A small image classifier, trained from scratch.
Model: 5.57M parameters, arch vgg, activation celu, depths [2, 5, 5], widths [80, 160, 320].
Training: 26400 steps, batches of 256.
Data: trained on photos of plants and fungi (iNaturalist), 45211 training examples, 149.5 epochs.
Rows from block 3 of a small image classifier, named by matrix and row number. Each number is 500 + 25 x the weight over its row's rms, rounded and kept within 0 to 999. All counts start at 0. Numbers have three digits each.
After each channel's rows are labels from the 100 images, of 14848, where the channel reaches its highest value: "responds to" is what is common among them. Only what is clearly more common there than usual is listed. The data: photos of plants and fungi (iNaturalist).
# conv: 3x3 conv (model.blocks.3.conv.weight, 160x160x3x3, each kernel summed), inputs 0-79

conv.79:490524472507511478485458491446478520483471517528508489484499557532507466488507515499495474457495510508487446456495478521459505519516504477514515493550494465480486503498490509493506504504488492408493506497478488496554545501484545468481490460
responds to: order Asterales; family: Asteraceae

conv.113:506492453559531465520521502545511483505572497499500498514477460479480486527454479533531508522512527518501516494533468474512510500489498525500502484488521503524546500509471503489462504528530534482447500536549543464512452514470490485526489511
responds to: class Liliopsida

conv.44:469486498505466514481500488491517505490521516539461500479511483465512523468481522483478452492484462494468476497533504530477479496455490415510531507511542478571493516507510499489497511514496519508499515496520492489521514524492514528503495502
responds to: class Liliopsida

conv.105:502480509495505491509462449519502449528463467451509506494512485480497483531462494539504503479514504538492481490503518471506495538510538501481492512482489489484452523490489506501493475538488499550499451504487476533501515473514518504479553491
responds to: order Asterales

conv.40:466465488496466461521503547495498533548515528531485521482481476490464511538518519509530490478477504511508484497475463513509487492476546559486533520464445514521487515533502440496509521476476517491468519581516480551481492501527479505527471532
responds to: order Lamiales

conv.19:483473542456491478488490545470472487502507540532503494467474532512546524514516482514512483546506499519524488494532517486542529544473484504491461490484484512527491503528483518472469489473543504495453507501534518502472492498452491511529539531
responds to: order Asterales; family: Asteraceae

conv.149:548466500501514484508465489519479437509472491524534498502480481517489492496523494499455507517494488508520472493476513475504467469516465513540506469513501492499460501537513518512494463536454514509490475528479517488523510519481499498514482590
responds to: order Asterales; family: Asteraceae