Rows from block 3, named by matrix and row number. Each number is 200 + 20 x the weight over the matrix's rms, rounded and kept within 0 to 999. All counts start at 0.
# conv: 3x3 conv (model.blocks.3.conv.weight, 160x160x3x3), inputs 154-159, a 3x3 kernel for each
conv.25,207,215,223,177,185,199,164,159,176,190,178,192,222,232,197,206,224,200,207,218,187,197,215,183,179,203,220,168,174,195,223,191,221,221,185,223,195,199,201,213,210,195,217,193,171,178,157,179,190,161,183,214,214,234
conv.26,202,136,123,178,170,178,228,202,186,190,195,227,206,227,241,179,231,205,212,221,206,203,221,217,218,218,211,178,187,177,202,205,176,191,204,179,225,206,185,201,211,196,177,198,196,190,176,164,189,201,195,196,185,200
conv.27,242,207,154,226,206,165,177,189,170,199,218,196,223,211,218,212,195,193,194,204,204,180,197,178,182,192,212,168,206,168,168,207,183,194,231,202,220,222,191,180,230,214,192,187,169,211,228,199,228,204,198,207,191,166
conv.28,202,182,182,224,199,204,234,195,199,199,211,218,212,209,188,194,198,179,219,206,199,208,206,230,195,197,218,164,196,189,180,214,219,212,210,216,207,185,188,204,195,210,227,203,199,191,186,184,201,193,182,241,227,215
conv.29,197,220,244,186,202,236,185,197,220,200,181,202,209,180,166,192,205,191,187,185,172,201,196,194,189,181,206,244,240,199,211,211,198,202,201,202,177,212,209,184,202,193,151,207,201,212,218,213,207,200,196,197,166,201
conv.30,194,182,213,200,171,193,207,191,197,216,206,201,207,198,203,205,188,208,221,208,192,211,206,206,177,182,176,233,193,187,203,184,193,213,219,192,194,207,184,182,202,172,185,209,189,181,203,184,178,214,206,174,226,236
conv.31,243,171,182,218,194,204,206,199,197,246,181,182,222,171,170,242,218,189,202,190,198,191,169,171,210,182,185,169,169,198,199,202,192,224,238,199,183,182,174,196,200,183,206,203,184,203,204,188,235,205,188,243,206,165
conv.32,185,206,174,227,212,202,214,217,212,194,192,212,200,189,184,184,181,165,204,221,233,172,187,191,190,202,221,174,170,216,196,189,204,174,162,210,211,182,216,197,171,263,186,184,173,200,205,201,209,185,188,192,187,202
conv.33,188,227,244,183,229,239,177,177,173,208,219,219,196,191,185,200,199,186,189,192,241,166,210,223,179,210,218,228,202,205,200,185,196,213,196,190,224,225,217,232,214,208,234,188,185,175,175,183,250,204,195,248,211,129
conv.34,212,217,241,191,171,209,203,183,200,225,218,158,189,205,190,186,181,203,205,199,218,152,184,220,181,182,206,197,205,193,191,232,193,187,217,210,176,182,213,185,182,238,189,177,200,216,202,188,197,212,174,186,206,187
conv.35,209,190,182,195,173,198,210,190,187,184,184,183,167,195,199,161,186,189,204,212,216,202,198,207,209,206,187,152,190,194,177,218,222,143,190,170,181,147,184,177,187,188,205,216,197,199,200,159,240,234,213,251,210,213
conv.36,209,204,225,215,233,213,227,218,163,225,205,169,243,256,191,216,247,201,226,193,223,209,207,209,214,198,196,160,179,194,164,180,170,178,169,181,209,224,230,192,184,240,198,173,197,214,228,190,189,199,167,208,239,203
conv.37,208,187,193,271,214,152,210,167,191,213,219,201,208,222,184,173,183,194,186,186,206,185,166,206,161,186,189,170,205,175,155,221,195,188,266,215,190,205,197,219,228,212,186,218,203,177,209,179,197,210,179,173,173,175
conv.38,196,217,232,181,211,235,199,159,170,225,220,219,234,219,218,210,186,204,172,174,225,180,170,219,199,168,184,204,188,199,217,205,211,191,196,172,231,228,216,212,205,208,171,201,172,208,213,213,204,220,199,174,231,187
conv.39,196,196,196,207,219,206,202,184,201,180,155,169,215,179,192,236,226,212,160,206,220,175,190,208,195,172,208,173,198,227,185,186,220,180,180,234,190,200,192,205,201,198,194,181,205,206,182,197,210,182,180,214,188,217
conv.40,150,142,189,186,175,183,185,207,199,164,172,177,194,190,172,191,187,187,182,206,210,190,200,185,216,212,189,208,210,198,202,190,185,189,194,173,191,208,228,180,189,218,174,180,202,184,187,209,194,215,207,201,226,205
conv.41,184,204,205,193,226,187,200,209,182,178,170,160,217,215,206,193,198,203,202,194,207,214,199,195,210,166,193,223,169,211,184,176,251,184,174,235,210,225,211,210,195,200,206,200,214,199,191,210,177,202,198,205,220,204
conv.42,200,192,177,204,191,191,204,186,192,219,199,177,185,204,178,178,185,185,158,201,189,170,179,209,197,212,193,240,207,185,186,215,194,187,197,182,212,189,205,193,175,251,240,189,206,233,222,200,222,189,197,194,174,198
conv.43,213,215,208,206,193,206,202,188,219,226,203,193,218,201,205,228,192,196,183,176,149,208,190,185,206,193,186,192,199,182,193,218,165,196,212,196,223,196,188,211,192,172,173,164,178,199,216,221,205,204,199,214,188,186
conv.44,181,193,201,199,210,213,196,200,189,191,196,206,206,201,196,203,200,219,193,197,195,206,220,198,228,198,183,236,219,202,219,205,191,210,199,216,212,209,194,226,193,194,200,157,139,192,213,198,203,223,193,195,220,206
conv.45,211,218,193,216,198,189,205,187,222,188,200,179,199,180,190,190,173,172,181,219,233,196,203,229,167,199,219,208,183,197,194,202,192,202,215,186,194,197,192,219,204,218,199,188,213,188,209,174,164,174,196,194,187,257
conv.46,204,155,160,211,186,215,217,214,239,187,235,247,183,199,227,200,212,203,207,211,212,206,210,213,199,177,198,190,182,154,191,185,178,191,187,201,193,192,195,211,214,217,230,195,229,243,194,193,207,183,186,210,186,199
conv.47,173,189,184,187,220,186,178,215,196,195,166,170,212,191,189,234,197,173,220,192,164,209,200,205,208,180,195,181,202,208,173,228,180,204,218,208,223,183,160,201,194,172,212,219,205,180,168,173,158,173,169,167,221,236
conv.48,180,187,209,225,196,196,184,178,171,214,189,195,221,202,222,211,190,224,202,192,160,215,215,169,198,205,189,209,200,192,201,186,186,190,195,191,204,195,207,224,255,211,215,215,204,208,225,208,189,226,193,156,184,224
conv.49,172,240,228,159,177,221,197,175,192,204,174,228,206,159,220,190,169,195,151,201,187,208,204,218,228,190,201,224,192,224,192,200,217,195,209,199,182,251,183,162,276,196,189,164,182,195,199,200,166,170,220,199,198,201
conv.50,219,193,198,202,180,165,199,203,165,184,212,226,190,185,173,202,181,155,187,166,185,233,201,203,233,216,202,186,188,208,182,190,206,186,188,205,182,192,220,189,191,231,201,203,229,198,191,194,180,197,178,197,208,193
conv.51,202,172,195,168,186,225,231,220,228,144,182,235,171,193,219,195,196,219,199,209,209,232,179,208,212,207,239,234,200,203,227,218,204,217,185,171,182,179,195,185,183,201,231,204,228,228,233,224,174,202,204,183,173,183
conv.52,247,199,183,192,182,171,217,194,174,191,222,236,191,196,229,224,208,229,191,206,212,185,224,227,189,221,202,189,195,193,202,203,221,191,212,209,196,203,199,179,185,220,190,181,200,222,226,233,170,177,212,230,217,198
conv.53,168,208,207,185,225,223,203,175,236,194,222,168,169,216,152,174,189,191,191,183,215,237,179,207,223,196,187,193,183,206,185,190,218,194,201,187,220,170,229,177,206,240,171,210,199,211,191,188,214,168,188,197,184,185
conv.54,178,155,166,188,218,224,205,249,226,209,190,156,217,185,158,221,197,163,211,194,204,193,185,227,178,186,213,161,159,220,180,165,189,214,159,162,217,209,231,166,206,205,208,223,184,236,211,204,216,192,232,222,223,237
conv.55,224,197,200,220,193,207,231,198,186,163,204,212,227,224,210,205,200,183,189,184,192,208,212,178,226,239,202,202,223,179,195,229,173,178,223,176,191,187,222,167,177,213,177,180,174,203,172,153,231,215,206,251,236,225
conv.56,191,169,177,184,191,205,196,185,170,167,188,232,184,143,175,219,215,207,187,203,203,157,173,180,203,191,200,185,170,203,158,158,197,183,190,213,182,165,187,199,205,222,210,191,228,224,230,214,201,218,214,186,203,225
conv.57,193,184,194,172,175,200,213,199,196,197,210,221,198,193,185,195,186,158,247,193,200,234,199,212,213,206,210,190,199,220,203,193,190,192,182,171,198,200,185,188,188,199,178,213,181,167,193,192,192,198,202,202,204,183
conv.58,197,179,201,190,196,238,189,214,229,157,225,239,177,208,210,192,172,165,191,183,194,185,199,229,190,189,203,207,175,219,218,202,213,211,199,220,227,191,206,206,200,202,170,194,165,166,201,257,174,198,219,183,207,192
conv.59,174,222,197,193,194,206,176,205,159,206,210,187,221,218,186,193,199,162,208,243,190,202,237,190,180,214,220,179,222,210,194,195,185,214,184,200,234,188,205,229,167,197,215,196,227,188,174,182,219,193,201,248,222,201
conv.60,213,198,189,228,168,182,227,186,208,221,178,181,219,195,174,209,194,170,158,158,225,187,178,218,195,159,204,205,182,205,181,202,180,177,196,199,209,210,217,185,187,227,202,191,182,217,197,186,217,183,161,187,187,170
conv.61,193,203,196,215,203,206,253,207,213,164,204,200,186,197,196,208,210,202,175,220,248,188,205,203,215,218,202,185,171,197,191,186,196,205,218,231,201,200,197,216,225,203,229,211,224,207,197,175,201,179,173,208,200,199
conv.62,197,195,160,183,198,187,194,196,216,195,208,224,204,196,213,202,197,194,195,204,200,193,190,208,192,188,191,161,235,203,165,210,186,195,251,194,235,166,166,229,176,170,188,192,207,202,218,199,200,207,188,172,167,191
conv.63,219,223,195,180,169,173,180,175,182,179,178,186,181,200,208,191,206,204,221,226,214,191,199,224,177,186,228,187,202,192,156,195,213,196,209,217,212,224,181,218,210,209,207,181,186,191,189,182,204,199,191,173,164,158
conv.64,178,207,187,222,183,204,217,182,202,206,186,178,213,224,177,200,215,208,161,174,192,183,196,213,197,210,208,198,190,192,186,199,209,203,184,202,202,208,179,213,225,206,180,193,188,199,211,215,213,205,204,184,185,187
conv.65,200,188,201,220,180,192,227,194,195,205,242,210,216,225,184,210,196,179,229,198,187,203,214,227,198,185,211,217,241,208,187,223,205,141,183,168,211,248,212,210,207,179,209,190,210,186,196,225,179,176,199,180,200,183
conv.66,216,176,175,236,213,225,262,215,184,181,179,187,207,200,208,214,203,203,191,198,188,241,237,212,188,254,229,173,176,166,186,208,213,171,210,218,201,253,187,229,209,222,217,181,196,220,184,162,193,183,209,192,167,207
conv.67,161,207,206,172,178,207,194,175,203,185,218,240,170,184,185,200,216,189,163,160,180,218,202,177,167,195,174,186,218,198,193,210,173,186,202,172,247,214,199,212,183,202,194,163,196,186,197,217,185,232,224,201,218,223
conv.68,200,216,225,195,204,271,206,207,225,164,206,192,190,210,213,189,186,183,217,197,223,212,213,221,199,196,209,214,199,203,228,208,223,185,179,198,220,197,164,186,210,199,192,225,232,210,187,194,199,180,206,192,201,210
conv.69,211,165,164,221,181,170,197,197,211,179,173,174,201,185,189,199,203,211,194,196,186,188,182,193,165,157,192,217,178,195,245,210,200,209,213,196,221,197,218,201,182,193,185,190,220,212,188,201,225,203,190,219,218,236
conv.70,184,186,216,215,183,211,228,184,180,190,192,221,224,201,227,208,214,212,172,191,188,197,187,183,219,198,197,168,214,229,189,216,233,166,227,218,199,218,224,198,228,212,195,186,197,197,183,193,209,196,194,186,178,210
conv.71,191,227,217,230,203,206,179,204,219,202,172,174,209,222,190,217,208,209,177,206,210,209,210,196,171,189,183,216,223,189,207,188,177,197,203,197,164,197,222,171,187,204,166,174,193,215,199,163,190,193,179,163,167,188
conv.72,212,196,149,193,201,212,181,170,181,192,190,186,227,218,200,214,205,231,196,218,238,185,197,233,171,171,177,205,216,210,230,211,212,209,199,202,202,168,189,206,198,198,212,210,213,214,175,202,222,210,216,215,228,202
conv.73,184,217,220,224,209,191,241,198,182,185,183,191,182,168,181,206,177,169,191,215,215,205,174,213,246,196,231,182,180,200,174,172,180,146,159,187,186,232,181,193,205,188,197,198,201,237,215,184,224,222,183,223,240,162
conv.74,225,212,192,210,218,199,195,203,178,170,212,163,195,205,189,171,184,191,191,200,230,182,199,225,157,190,210,191,223,185,195,212,196,186,221,221,208,194,193,204,164,182,213,213,218,220,215,183,229,247,200,222,220,200
conv.75,222,207,207,199,195,208,224,216,212,179,197,190,209,176,205,191,166,208,208,222,218,209,202,189,173,192,205,165,176,199,168,210,199,175,233,194,213,177,173,224,194,170,257,194,160,190,200,202,159,189,189,186,181,195
conv.76,199,206,190,186,193,214,165,198,218,194,182,163,212,204,192,217,216,206,178,175,192,185,198,197,165,188,194,214,198,210,200,178,202,201,187,218,233,213,189,264,235,172,219,252,159,177,182,222,168,181,220,172,190,181
conv.77,187,194,228,189,186,155,193,216,158,199,172,194,219,185,166,218,216,203,208,182,210,210,186,187,213,184,182,209,189,202,208,213,202,200,173,166,194,190,205,187,175,200,167,213,192,176,202,182,201,192,178,201,205,208
conv.78,203,196,194,205,209,222,190,210,189,205,229,228,184,233,229,214,223,203,204,193,151,214,198,172,221,196,183,194,199,191,173,177,190,163,181,187,255,211,179,209,186,181,216,187,198,227,240,211,205,207,212,188,198,201
conv.79,176,167,194,183,141,178,220,185,174,201,217,228,230,192,221,230,191,182,224,200,173,217,200,189,187,186,177,168,197,243,217,240,232,175,203,189,205,225,159,168,199,187,203,194,175,179,175,204,209,201,196,233,233,197
conv.80,206,181,173,186,191,178,198,200,211,180,177,210,234,201,212,251,246,234,215,213,220,188,184,195,162,152,207,218,227,192,237,243,217,195,181,200,173,187,193,208,181,186,230,196,201,213,231,203,206,207,201,217,215,212
conv.81,181,217,208,147,194,161,166,181,149,193,203,162,222,239,238,207,236,233,207,220,247,230,225,232,201,230,221,203,178,237,211,175,227,209,185,199,189,174,226,197,185,224,243,195,216,192,195,188,182,187,181,173,186,200
conv.82,194,196,197,222,165,176,200,201,210,195,198,213,190,191,218,195,202,219,218,196,181,217,210,171,211,212,195,230,213,189,204,204,197,172,182,185,230,220,197,199,174,206,192,167,182,195,174,188,196,181,207,191,202,249
conv.83,199,191,207,178,178,183,198,212,191,156,174,198,174,181,210,203,200,159,172,166,195,194,168,211,214,191,207,178,179,211,197,235,193,192,176,195,199,222,229,237,213,233,218,176,205,221,204,210,208,224,229,204,240,230
conv.84,187,198,159,170,198,201,160,188,236,193,158,190,207,199,211,156,193,208,192,177,191,180,190,197,204,177,205,189,217,190,185,217,214,176,206,192,201,187,160,167,178,159,158,197,182,222,190,210,183,191,203,165,203,190
conv.85,207,239,201,182,207,201,203,229,213,178,195,201,211,231,232,248,208,204,227,221,223,218,206,184,212,190,201,191,223,193,197,234,217,182,211,190,182,194,194,199,204,220,214,226,215,170,167,228,197,195,216,219,231,220
conv.86,215,201,149,216,231,210,210,230,218,213,228,204,202,220,211,178,213,236,207,199,185,184,199,172,192,193,153,148,210,208,160,189,233,194,199,180,196,166,184,234,206,147,193,264,208,174,169,179,184,208,196,166,201,241
conv.87,183,192,219,167,201,223,182,181,179,161,183,179,182,201,193,196,183,190,207,210,245,177,186,205,194,193,194,206,215,237,201,211,232,188,203,222,203,189,212,179,200,228,201,197,197,178,169,178,193,201,198,236,221,189
conv.88,201,211,191,194,191,193,186,164,189,162,182,203,182,180,202,203,204,210,183,187,200,221,190,200,222,207,178,216,168,202,191,159,173,251,217,239,177,194,214,171,186,201,194,196,171,197,198,201,187,191,202,184,146,206
conv.89,192,226,177,171,221,204,181,181,224,206,204,227,204,197,195,174,190,209,188,192,211,233,201,197,212,191,168,159,181,222,170,204,207,187,191,209,195,178,152,235,245,154,191,210,199,206,235,225,189,213,200,199,216,189
conv.90,229,205,225,180,187,206,155,193,203,197,188,183,217,203,199,201,229,206,190,235,226,204,192,192,187,211,192,189,229,176,217,229,209,221,215,197,198,197,178,172,193,181,175,211,226,200,197,196,213,197,224,205,198,234
conv.91,222,197,205,181,172,176,181,177,215,164,200,186,169,207,184,155,194,186,210,202,191,211,197,209,238,217,207,197,198,179,193,188,187,174,181,205,205,198,192,214,200,209,194,203,227,174,175,212,208,190,208,208,209,206
conv.92,178,182,196,201,199,181,209,207,207,207,211,197,189,195,194,194,227,211,199,196,199,193,196,196,208,180,192,190,182,207,173,155,179,176,178,209,210,188,216,180,171,185,203,199,186,191,212,219,207,172,181,168,175,183
conv.93,191,159,199,185,186,168,201,193,178,205,193,164,195,212,195,206,186,166,193,165,159,213,184,183,254,214,171,209,187,195,196,203,189,210,203,179,211,218,205,178,234,221,170,211,187,231,220,189,183,198,181,181,209,198
conv.94,199,216,210,222,208,203,190,176,180,225,206,181,210,214,194,176,159,160,208,216,222,186,217,221,179,216,200,227,178,190,246,219,224,246,182,162,169,192,190,154,171,178,170,174,189,202,214,249,223,219,211,216,191,189
conv.95,211,201,186,209,206,183,179,180,211,167,173,194,183,190,189,190,179,190,215,225,215,205,171,213,183,192,217,184,206,200,169,217,191,183,214,160,199,185,225,216,207,260,220,213,238,208,189,169,218,209,186,181,210,214
conv.96,203,220,248,193,235,220,186,181,202,197,203,194,223,226,182,175,195,181,208,215,209,197,178,208,184,163,165,184,207,191,212,214,198,197,202,192,243,205,176,227,225,201,175,197,205,180,185,198,218,197,201,201,172,157
conv.97,180,188,213,205,215,211,223,218,202,208,196,232,173,194,217,187,217,228,204,192,201,195,210,197,204,213,217,187,188,187,178,206,215,171,189,208,178,203,199,218,219,223,198,189,231,201,251,226,193,231,224,201,222,210
conv.98,221,221,198,228,218,208,218,184,190,183,197,174,181,204,204,193,209,213,179,197,191,221,199,189,206,190,165,182,177,189,179,168,220,193,179,207,180,190,204,190,199,219,164,168,191,192,201,178,208,226,240,205,220,209
conv.99,205,165,149,181,207,217,182,237,197,228,204,239,216,200,202,231,205,155,210,221,217,206,202,213,197,195,182,225,232,235,195,226,238,167,184,194,223,221,207,211,221,195,187,195,181,184,200,204,196,200,231,175,212,231
conv.100,186,171,207,201,213,222,204,189,176,205,226,198,192,195,185,197,187,165,193,198,206,195,208,229,176,175,204,223,209,174,204,210,185,239,242,199,210,182,203,158,160,209,175,177,211,192,197,195,181,177,202,194,201,197
conv.101,232,209,175,226,216,188,216,218,185,186,187,171,176,198,194,196,187,179,202,209,187,199,212,184,193,201,180,175,208,223,169,219,225,184,225,190,188,207,219,206,182,217,180,178,202,213,187,222,189,194,242,224,201,255
conv.102,191,210,249,173,191,224,155,186,167,208,217,239,233,206,216,239,197,183,195,183,183,210,190,224,210,186,212,196,180,195,216,188,182,214,239,214,175,207,193,166,166,225,166,190,221,198,223,214,174,186,183,150,194,171
conv.103,199,194,217,203,212,218,198,201,186,221,186,199,183,199,232,177,196,201,207,188,186,184,179,176,196,210,168,188,182,228,208,224,204,216,225,191,216,216,189,207,216,188,218,196,166,211,218,226,180,185,213,169,166,207
conv.104,163,153,195,179,202,233,220,190,216,198,220,198,188,204,185,217,180,203,172,174,186,184,203,216,209,207,243,196,200,237,196,190,203,161,154,195,195,211,207,185,199,210,213,213,241,187,214,221,163,203,231,165,201,198
conv.105,187,215,234,219,188,213,197,188,236,193,202,224,228,206,202,212,195,189,195,203,196,221,224,224,244,254,253,201,230,181,193,234,200,192,212,233,224,224,248,213,186,219,215,199,221,172,210,203,168,182,176,189,215,189
conv.106,168,200,167,185,202,182,203,178,189,193,189,215,203,195,210,193,191,209,188,199,195,192,211,206,182,188,214,174,217,191,205,224,186,197,221,167,241,245,196,199,217,208,175,185,190,186,189,206,208,198,201,215,221,206
conv.107,163,203,218,175,193,234,206,184,234,171,201,183,192,213,200,209,214,190,224,190,206,222,199,191,217,206,184,188,202,202,196,208,208,156,173,168,174,206,206,195,204,187,199,173,143,217,206,199,196,202,181,220,214,165
conv.108,187,203,195,203,198,204,208,188,182,186,193,220,211,201,204,226,212,207,184,199,176,224,211,179,222,234,177,167,214,212,170,199,211,200,170,191,187,180,185,233,205,213,191,182,199,219,184,214,246,184,210,218,185,190
conv.109,188,178,143,220,183,187,224,199,146,213,186,156,229,204,177,213,186,191,198,194,216,214,225,191,190,201,218,191,204,191,190,212,204,168,200,182,202,196,198,201,212,185,193,197,189,215,192,212,227,225,228,243,204,206
conv.110,208,189,222,193,181,238,188,173,204,190,170,218,226,218,237,202,164,198,204,192,222,188,180,195,244,211,202,175,210,182,172,196,185,168,181,196,200,217,210,191,208,199,182,183,167,219,200,203,190,187,197,180,184,188
conv.111,217,186,176,222,187,186,226,208,192,206,186,202,199,191,195,175,178,193,231,247,225,244,230,181,199,200,199,181,209,214,204,201,202,212,190,184,169,183,194,167,211,210,227,230,205,175,182,214,190,174,206,212,210,208
conv.112,201,187,170,202,207,224,171,208,218,226,224,222,227,215,199,191,197,173,197,185,174,182,197,211,185,190,229,195,223,205,209,216,195,172,208,193,200,228,195,201,223,212,196,207,214,228,195,177,237,212,187,224,200,181
conv.113,206,191,224,198,204,254,195,206,257,233,214,188,233,212,218,208,210,229,220,198,197,228,196,187,243,204,231,207,213,188,222,203,193,211,195,206,210,223,180,225,237,173,202,212,186,196,211,209,185,214,210,177,207,200
conv.114,186,184,202,197,166,199,242,194,177,178,187,204,190,175,178,213,204,193,217,197,196,227,178,188,197,186,217,198,233,214,182,229,204,187,236,183,204,200,222,205,232,227,201,213,205,187,214,209,187,197,195,198,209,198
conv.115,232,202,155,212,224,186,202,203,181,219,231,219,186,198,187,200,184,167,216,208,217,217,218,247,223,207,244,204,184,184,205,181,176,192,224,206,191,178,199,212,188,200,224,181,202,235,195,176,239,206,193,219,209,183
conv.116,214,203,170,202,158,154,195,183,150,198,208,200,192,216,197,196,218,214,224,232,208,189,211,194,196,217,187,179,234,256,175,199,245,205,214,248,205,217,214,195,188,191,201,187,163,177,179,170,203,199,183,181,195,191
conv.117,207,200,173,222,205,202,233,211,199,184,198,223,181,180,187,214,210,207,189,155,181,180,142,172,187,168,179,179,205,248,172,193,234,174,194,214,202,190,237,192,199,186,181,193,162,227,196,187,235,221,187,193,183,188
conv.118,219,214,209,220,184,178,211,184,192,227,211,160,216,200,174,219,217,200,206,216,210,210,215,203,235,200,183,205,209,204,161,179,213,136,154,179,171,166,192,201,213,200,173,190,209,230,200,177,263,198,165,202,172,179
conv.119,200,210,235,222,173,211,179,188,211,216,189,189,211,185,142,190,210,154,170,192,197,185,171,171,212,196,167,173,210,202,184,168,173,209,194,204,198,203,162,196,179,179,209,207,213,204,193,221,217,176,205,201,208,195
conv.120,163,216,200,168,215,204,161,189,213,199,200,222,192,192,219,174,158,202,173,196,180,190,207,182,175,187,174,227,213,159,245,223,182,226,209,165,194,217,197,180,189,206,184,196,200,193,185,210,193,191,216,155,188,234
conv.121,204,196,205,221,188,207,219,225,212,171,162,195,186,180,161,190,194,177,200,175,222,223,204,228,182,193,227,183,216,209,209,208,199,194,197,212,196,191,183,192,203,195,157,189,182,193,206,215,208,221,232,213,215,228
conv.122,201,189,202,211,208,218,211,208,216,192,225,228,183,181,201,172,187,223,189,201,177,173,198,173,176,200,188,190,161,218,223,185,186,228,193,208,165,152,183,181,186,184,192,197,229,216,213,208,226,217,193,199,208,201
conv.123,181,223,216,219,197,212,198,169,202,184,213,202,174,188,194,197,187,190,215,214,184,198,232,199,187,199,217,201,191,215,215,202,187,183,238,211,174,220,190,189,246,215,187,187,247,194,188,197,210,188,180,217,212,193
conv.124,187,188,195,177,201,200,190,226,209,218,195,194,207,213,172,240,240,187,193,199,147,216,218,168,194,203,202,177,204,180,182,230,215,217,238,227,198,209,197,183,171,188,165,171,185,196,195,179,195,193,188,209,215,215
conv.125,219,165,186,230,171,209,199,168,202,202,209,206,178,243,200,176,198,216,193,166,180,216,201,173,211,249,216,210,195,230,234,178,200,231,210,195,225,193,213,206,177,213,177,183,188,177,191,205,196,220,195,183,258,248
conv.126,213,181,200,221,180,202,252,222,216,187,197,212,183,185,199,190,189,185,204,200,187,218,193,164,245,214,164,229,207,188,217,211,199,234,241,215,191,213,209,173,195,217,153,163,173,186,162,158,184,182,186,221,211,197
conv.127,201,199,202,217,181,174,193,166,167,197,219,206,197,206,208,179,215,185,192,178,198,190,188,204,213,210,222,201,177,193,180,166,168,159,181,172,196,197,184,185,202,225,181,181,195,215,181,175,190,180,198,185,197,205
conv.128,184,228,230,203,221,243,190,197,191,193,200,213,208,188,206,195,207,198,181,197,225,219,199,170,201,198,188,180,214,204,193,204,180,157,208,192,189,179,163,158,208,220,183,207,226,239,228,211,191,223,220,188,222,208
conv.129,249,236,220,228,221,203,162,172,206,208,207,247,209,208,201,197,204,191,196,204,197,219,198,235,196,184,210,199,199,220,238,234,226,229,215,202,187,183,161,211,189,184,193,216,203,182,177,172,190,186,169,207,207,202
conv.130,214,215,230,198,187,202,209,203,191,210,211,183,223,205,167,189,187,183,214,203,221,202,203,204,192,231,203,235,192,210,232,196,209,244,212,231,194,211,203,185,198,186,201,198,182,216,252,205,227,242,222,170,201,194
conv.131,180,148,186,209,167,179,185,197,238,219,221,193,207,223,224,201,204,184,215,207,199,195,177,174,206,188,162,231,196,197,193,168,183,184,188,166,197,184,232,213,180,199,193,193,186,201,216,190,206,218,190,188,188,193
conv.132,213,207,208,164,222,230,153,182,233,178,198,222,206,177,199,228,200,185,170,208,199,149,168,208,237,189,241,175,198,201,163,190,204,174,198,210,193,183,217,184,172,224,192,184,183,186,204,211,179,190,206,196,209,197
conv.133,196,189,195,194,173,196,195,175,203,208,207,225,199,210,241,182,190,218,216,243,224,202,219,220,190,183,197,189,196,194,184,233,185,187,222,200,188,187,200,189,197,224,172,195,216,222,212,187,208,202,176,192,208,214
conv.134,197,180,209,182,179,176,206,212,193,218,200,218,219,211,193,219,222,216,183,189,161,230,205,186,227,188,172,160,197,222,193,228,215,193,245,182,205,224,204,214,204,179,213,230,235,215,204,162,209,221,222,173,212,229
conv.135,211,187,239,182,173,203,195,196,222,184,193,197,190,215,224,210,239,232,198,187,186,218,199,187,212,236,232,207,201,208,218,214,190,217,190,209,192,224,261,198,194,226,167,194,171,191,177,178,211,248,198,161,241,206
conv.136,178,201,212,180,179,209,169,185,207,204,244,216,206,236,203,218,210,156,184,178,174,200,212,204,251,217,218,243,229,198,238,207,198,235,221,206,167,156,206,169,195,194,215,224,197,210,192,204,220,172,195,197,185,157
conv.137,204,186,204,205,225,247,212,243,234,186,171,171,207,206,198,167,206,190,190,179,162,180,187,161,189,174,172,193,205,195,183,212,208,202,207,217,199,175,182,199,193,202,207,195,185,210,197,211,200,215,212,186,213,191
conv.138,194,231,224,192,205,202,222,225,195,198,219,208,182,162,183,205,187,208,181,201,193,194,222,204,193,232,231,202,256,205,212,218,188,210,212,174,191,226,203,179,218,196,200,186,211,184,219,206,187,210,206,191,215,185
conv.139,189,216,230,149,205,244,227,190,187,185,221,263,185,181,224,148,166,195,177,176,183,220,210,204,237,204,158,182,164,188,182,145,199,192,172,179,199,185,213,202,208,205,226,193,173,163,159,228,170,185,209,157,195,185
conv.140,213,192,194,191,217,177,192,233,181,214,185,219,193,169,203,157,185,174,184,153,185,218,201,205,211,229,228,204,222,240,194,221,216,150,203,155,180,226,186,190,197,174,163,171,181,211,202,190,197,211,198,155,195,197
conv.141,201,215,212,213,248,217,219,209,222,211,229,212,213,226,221,200,224,222,197,192,197,172,174,188,170,186,180,222,196,206,204,198,216,175,206,212,179,187,186,179,201,208,196,191,241,222,230,243,225,237,280,220,231,244
conv.142,217,210,191,238,251,202,229,248,203,209,226,218,215,187,208,216,215,237,190,169,164,182,214,192,185,221,194,155,190,171,185,212,207,193,223,220,206,223,198,236,192,166,233,214,188,208,197,198,215,176,184,204,143,198
conv.143,152,162,192,182,180,187,190,180,214,165,187,198,174,168,184,182,171,181,173,182,203,191,189,203,194,205,216,181,231,206,145,174,166,183,187,155,224,206,221,219,183,193,191,206,183,217,227,219,212,230,195,200,190,189
conv.144,198,216,215,228,191,189,211,189,191,220,229,208,213,173,169,228,220,195,221,173,185,217,213,198,244,223,189,203,203,219,207,216,202,200,195,222,159,180,217,181,175,212,196,197,178,209,206,200,205,185,205,193,197,224
conv.145,224,196,176,184,177,193,179,181,187,199,172,171,150,153,176,182,170,193,180,190,198,177,202,226,165,215,206,187,195,218,212,200,191,214,220,209,185,221,209,165,200,179,194,215,186,187,179,198,199,192,192,217,222,210
conv.146,240,207,159,244,197,159,181,204,173,158,200,212,177,189,202,178,203,173,211,200,193,214,195,203,191,167,163,194,187,204,177,218,199,210,221,197,199,186,188,183,213,189,189,203,167,197,228,182,204,235,178,213,232,211
conv.147,204,197,188,191,235,203,217,214,190,162,197,201,152,179,193,197,217,228,176,210,211,193,191,205,221,213,196,204,193,194,198,180,189,215,211,219,168,178,194,172,185,181,182,174,150,225,215,210,175,189,182,205,174,188
conv.148,211,196,191,211,219,216,171,211,200,202,189,216,187,210,225,190,193,214,170,172,155,209,222,179,198,239,182,189,195,172,169,194,201,163,201,219,222,224,213,183,184,221,173,185,210,203,203,218,208,200,183,231,181,190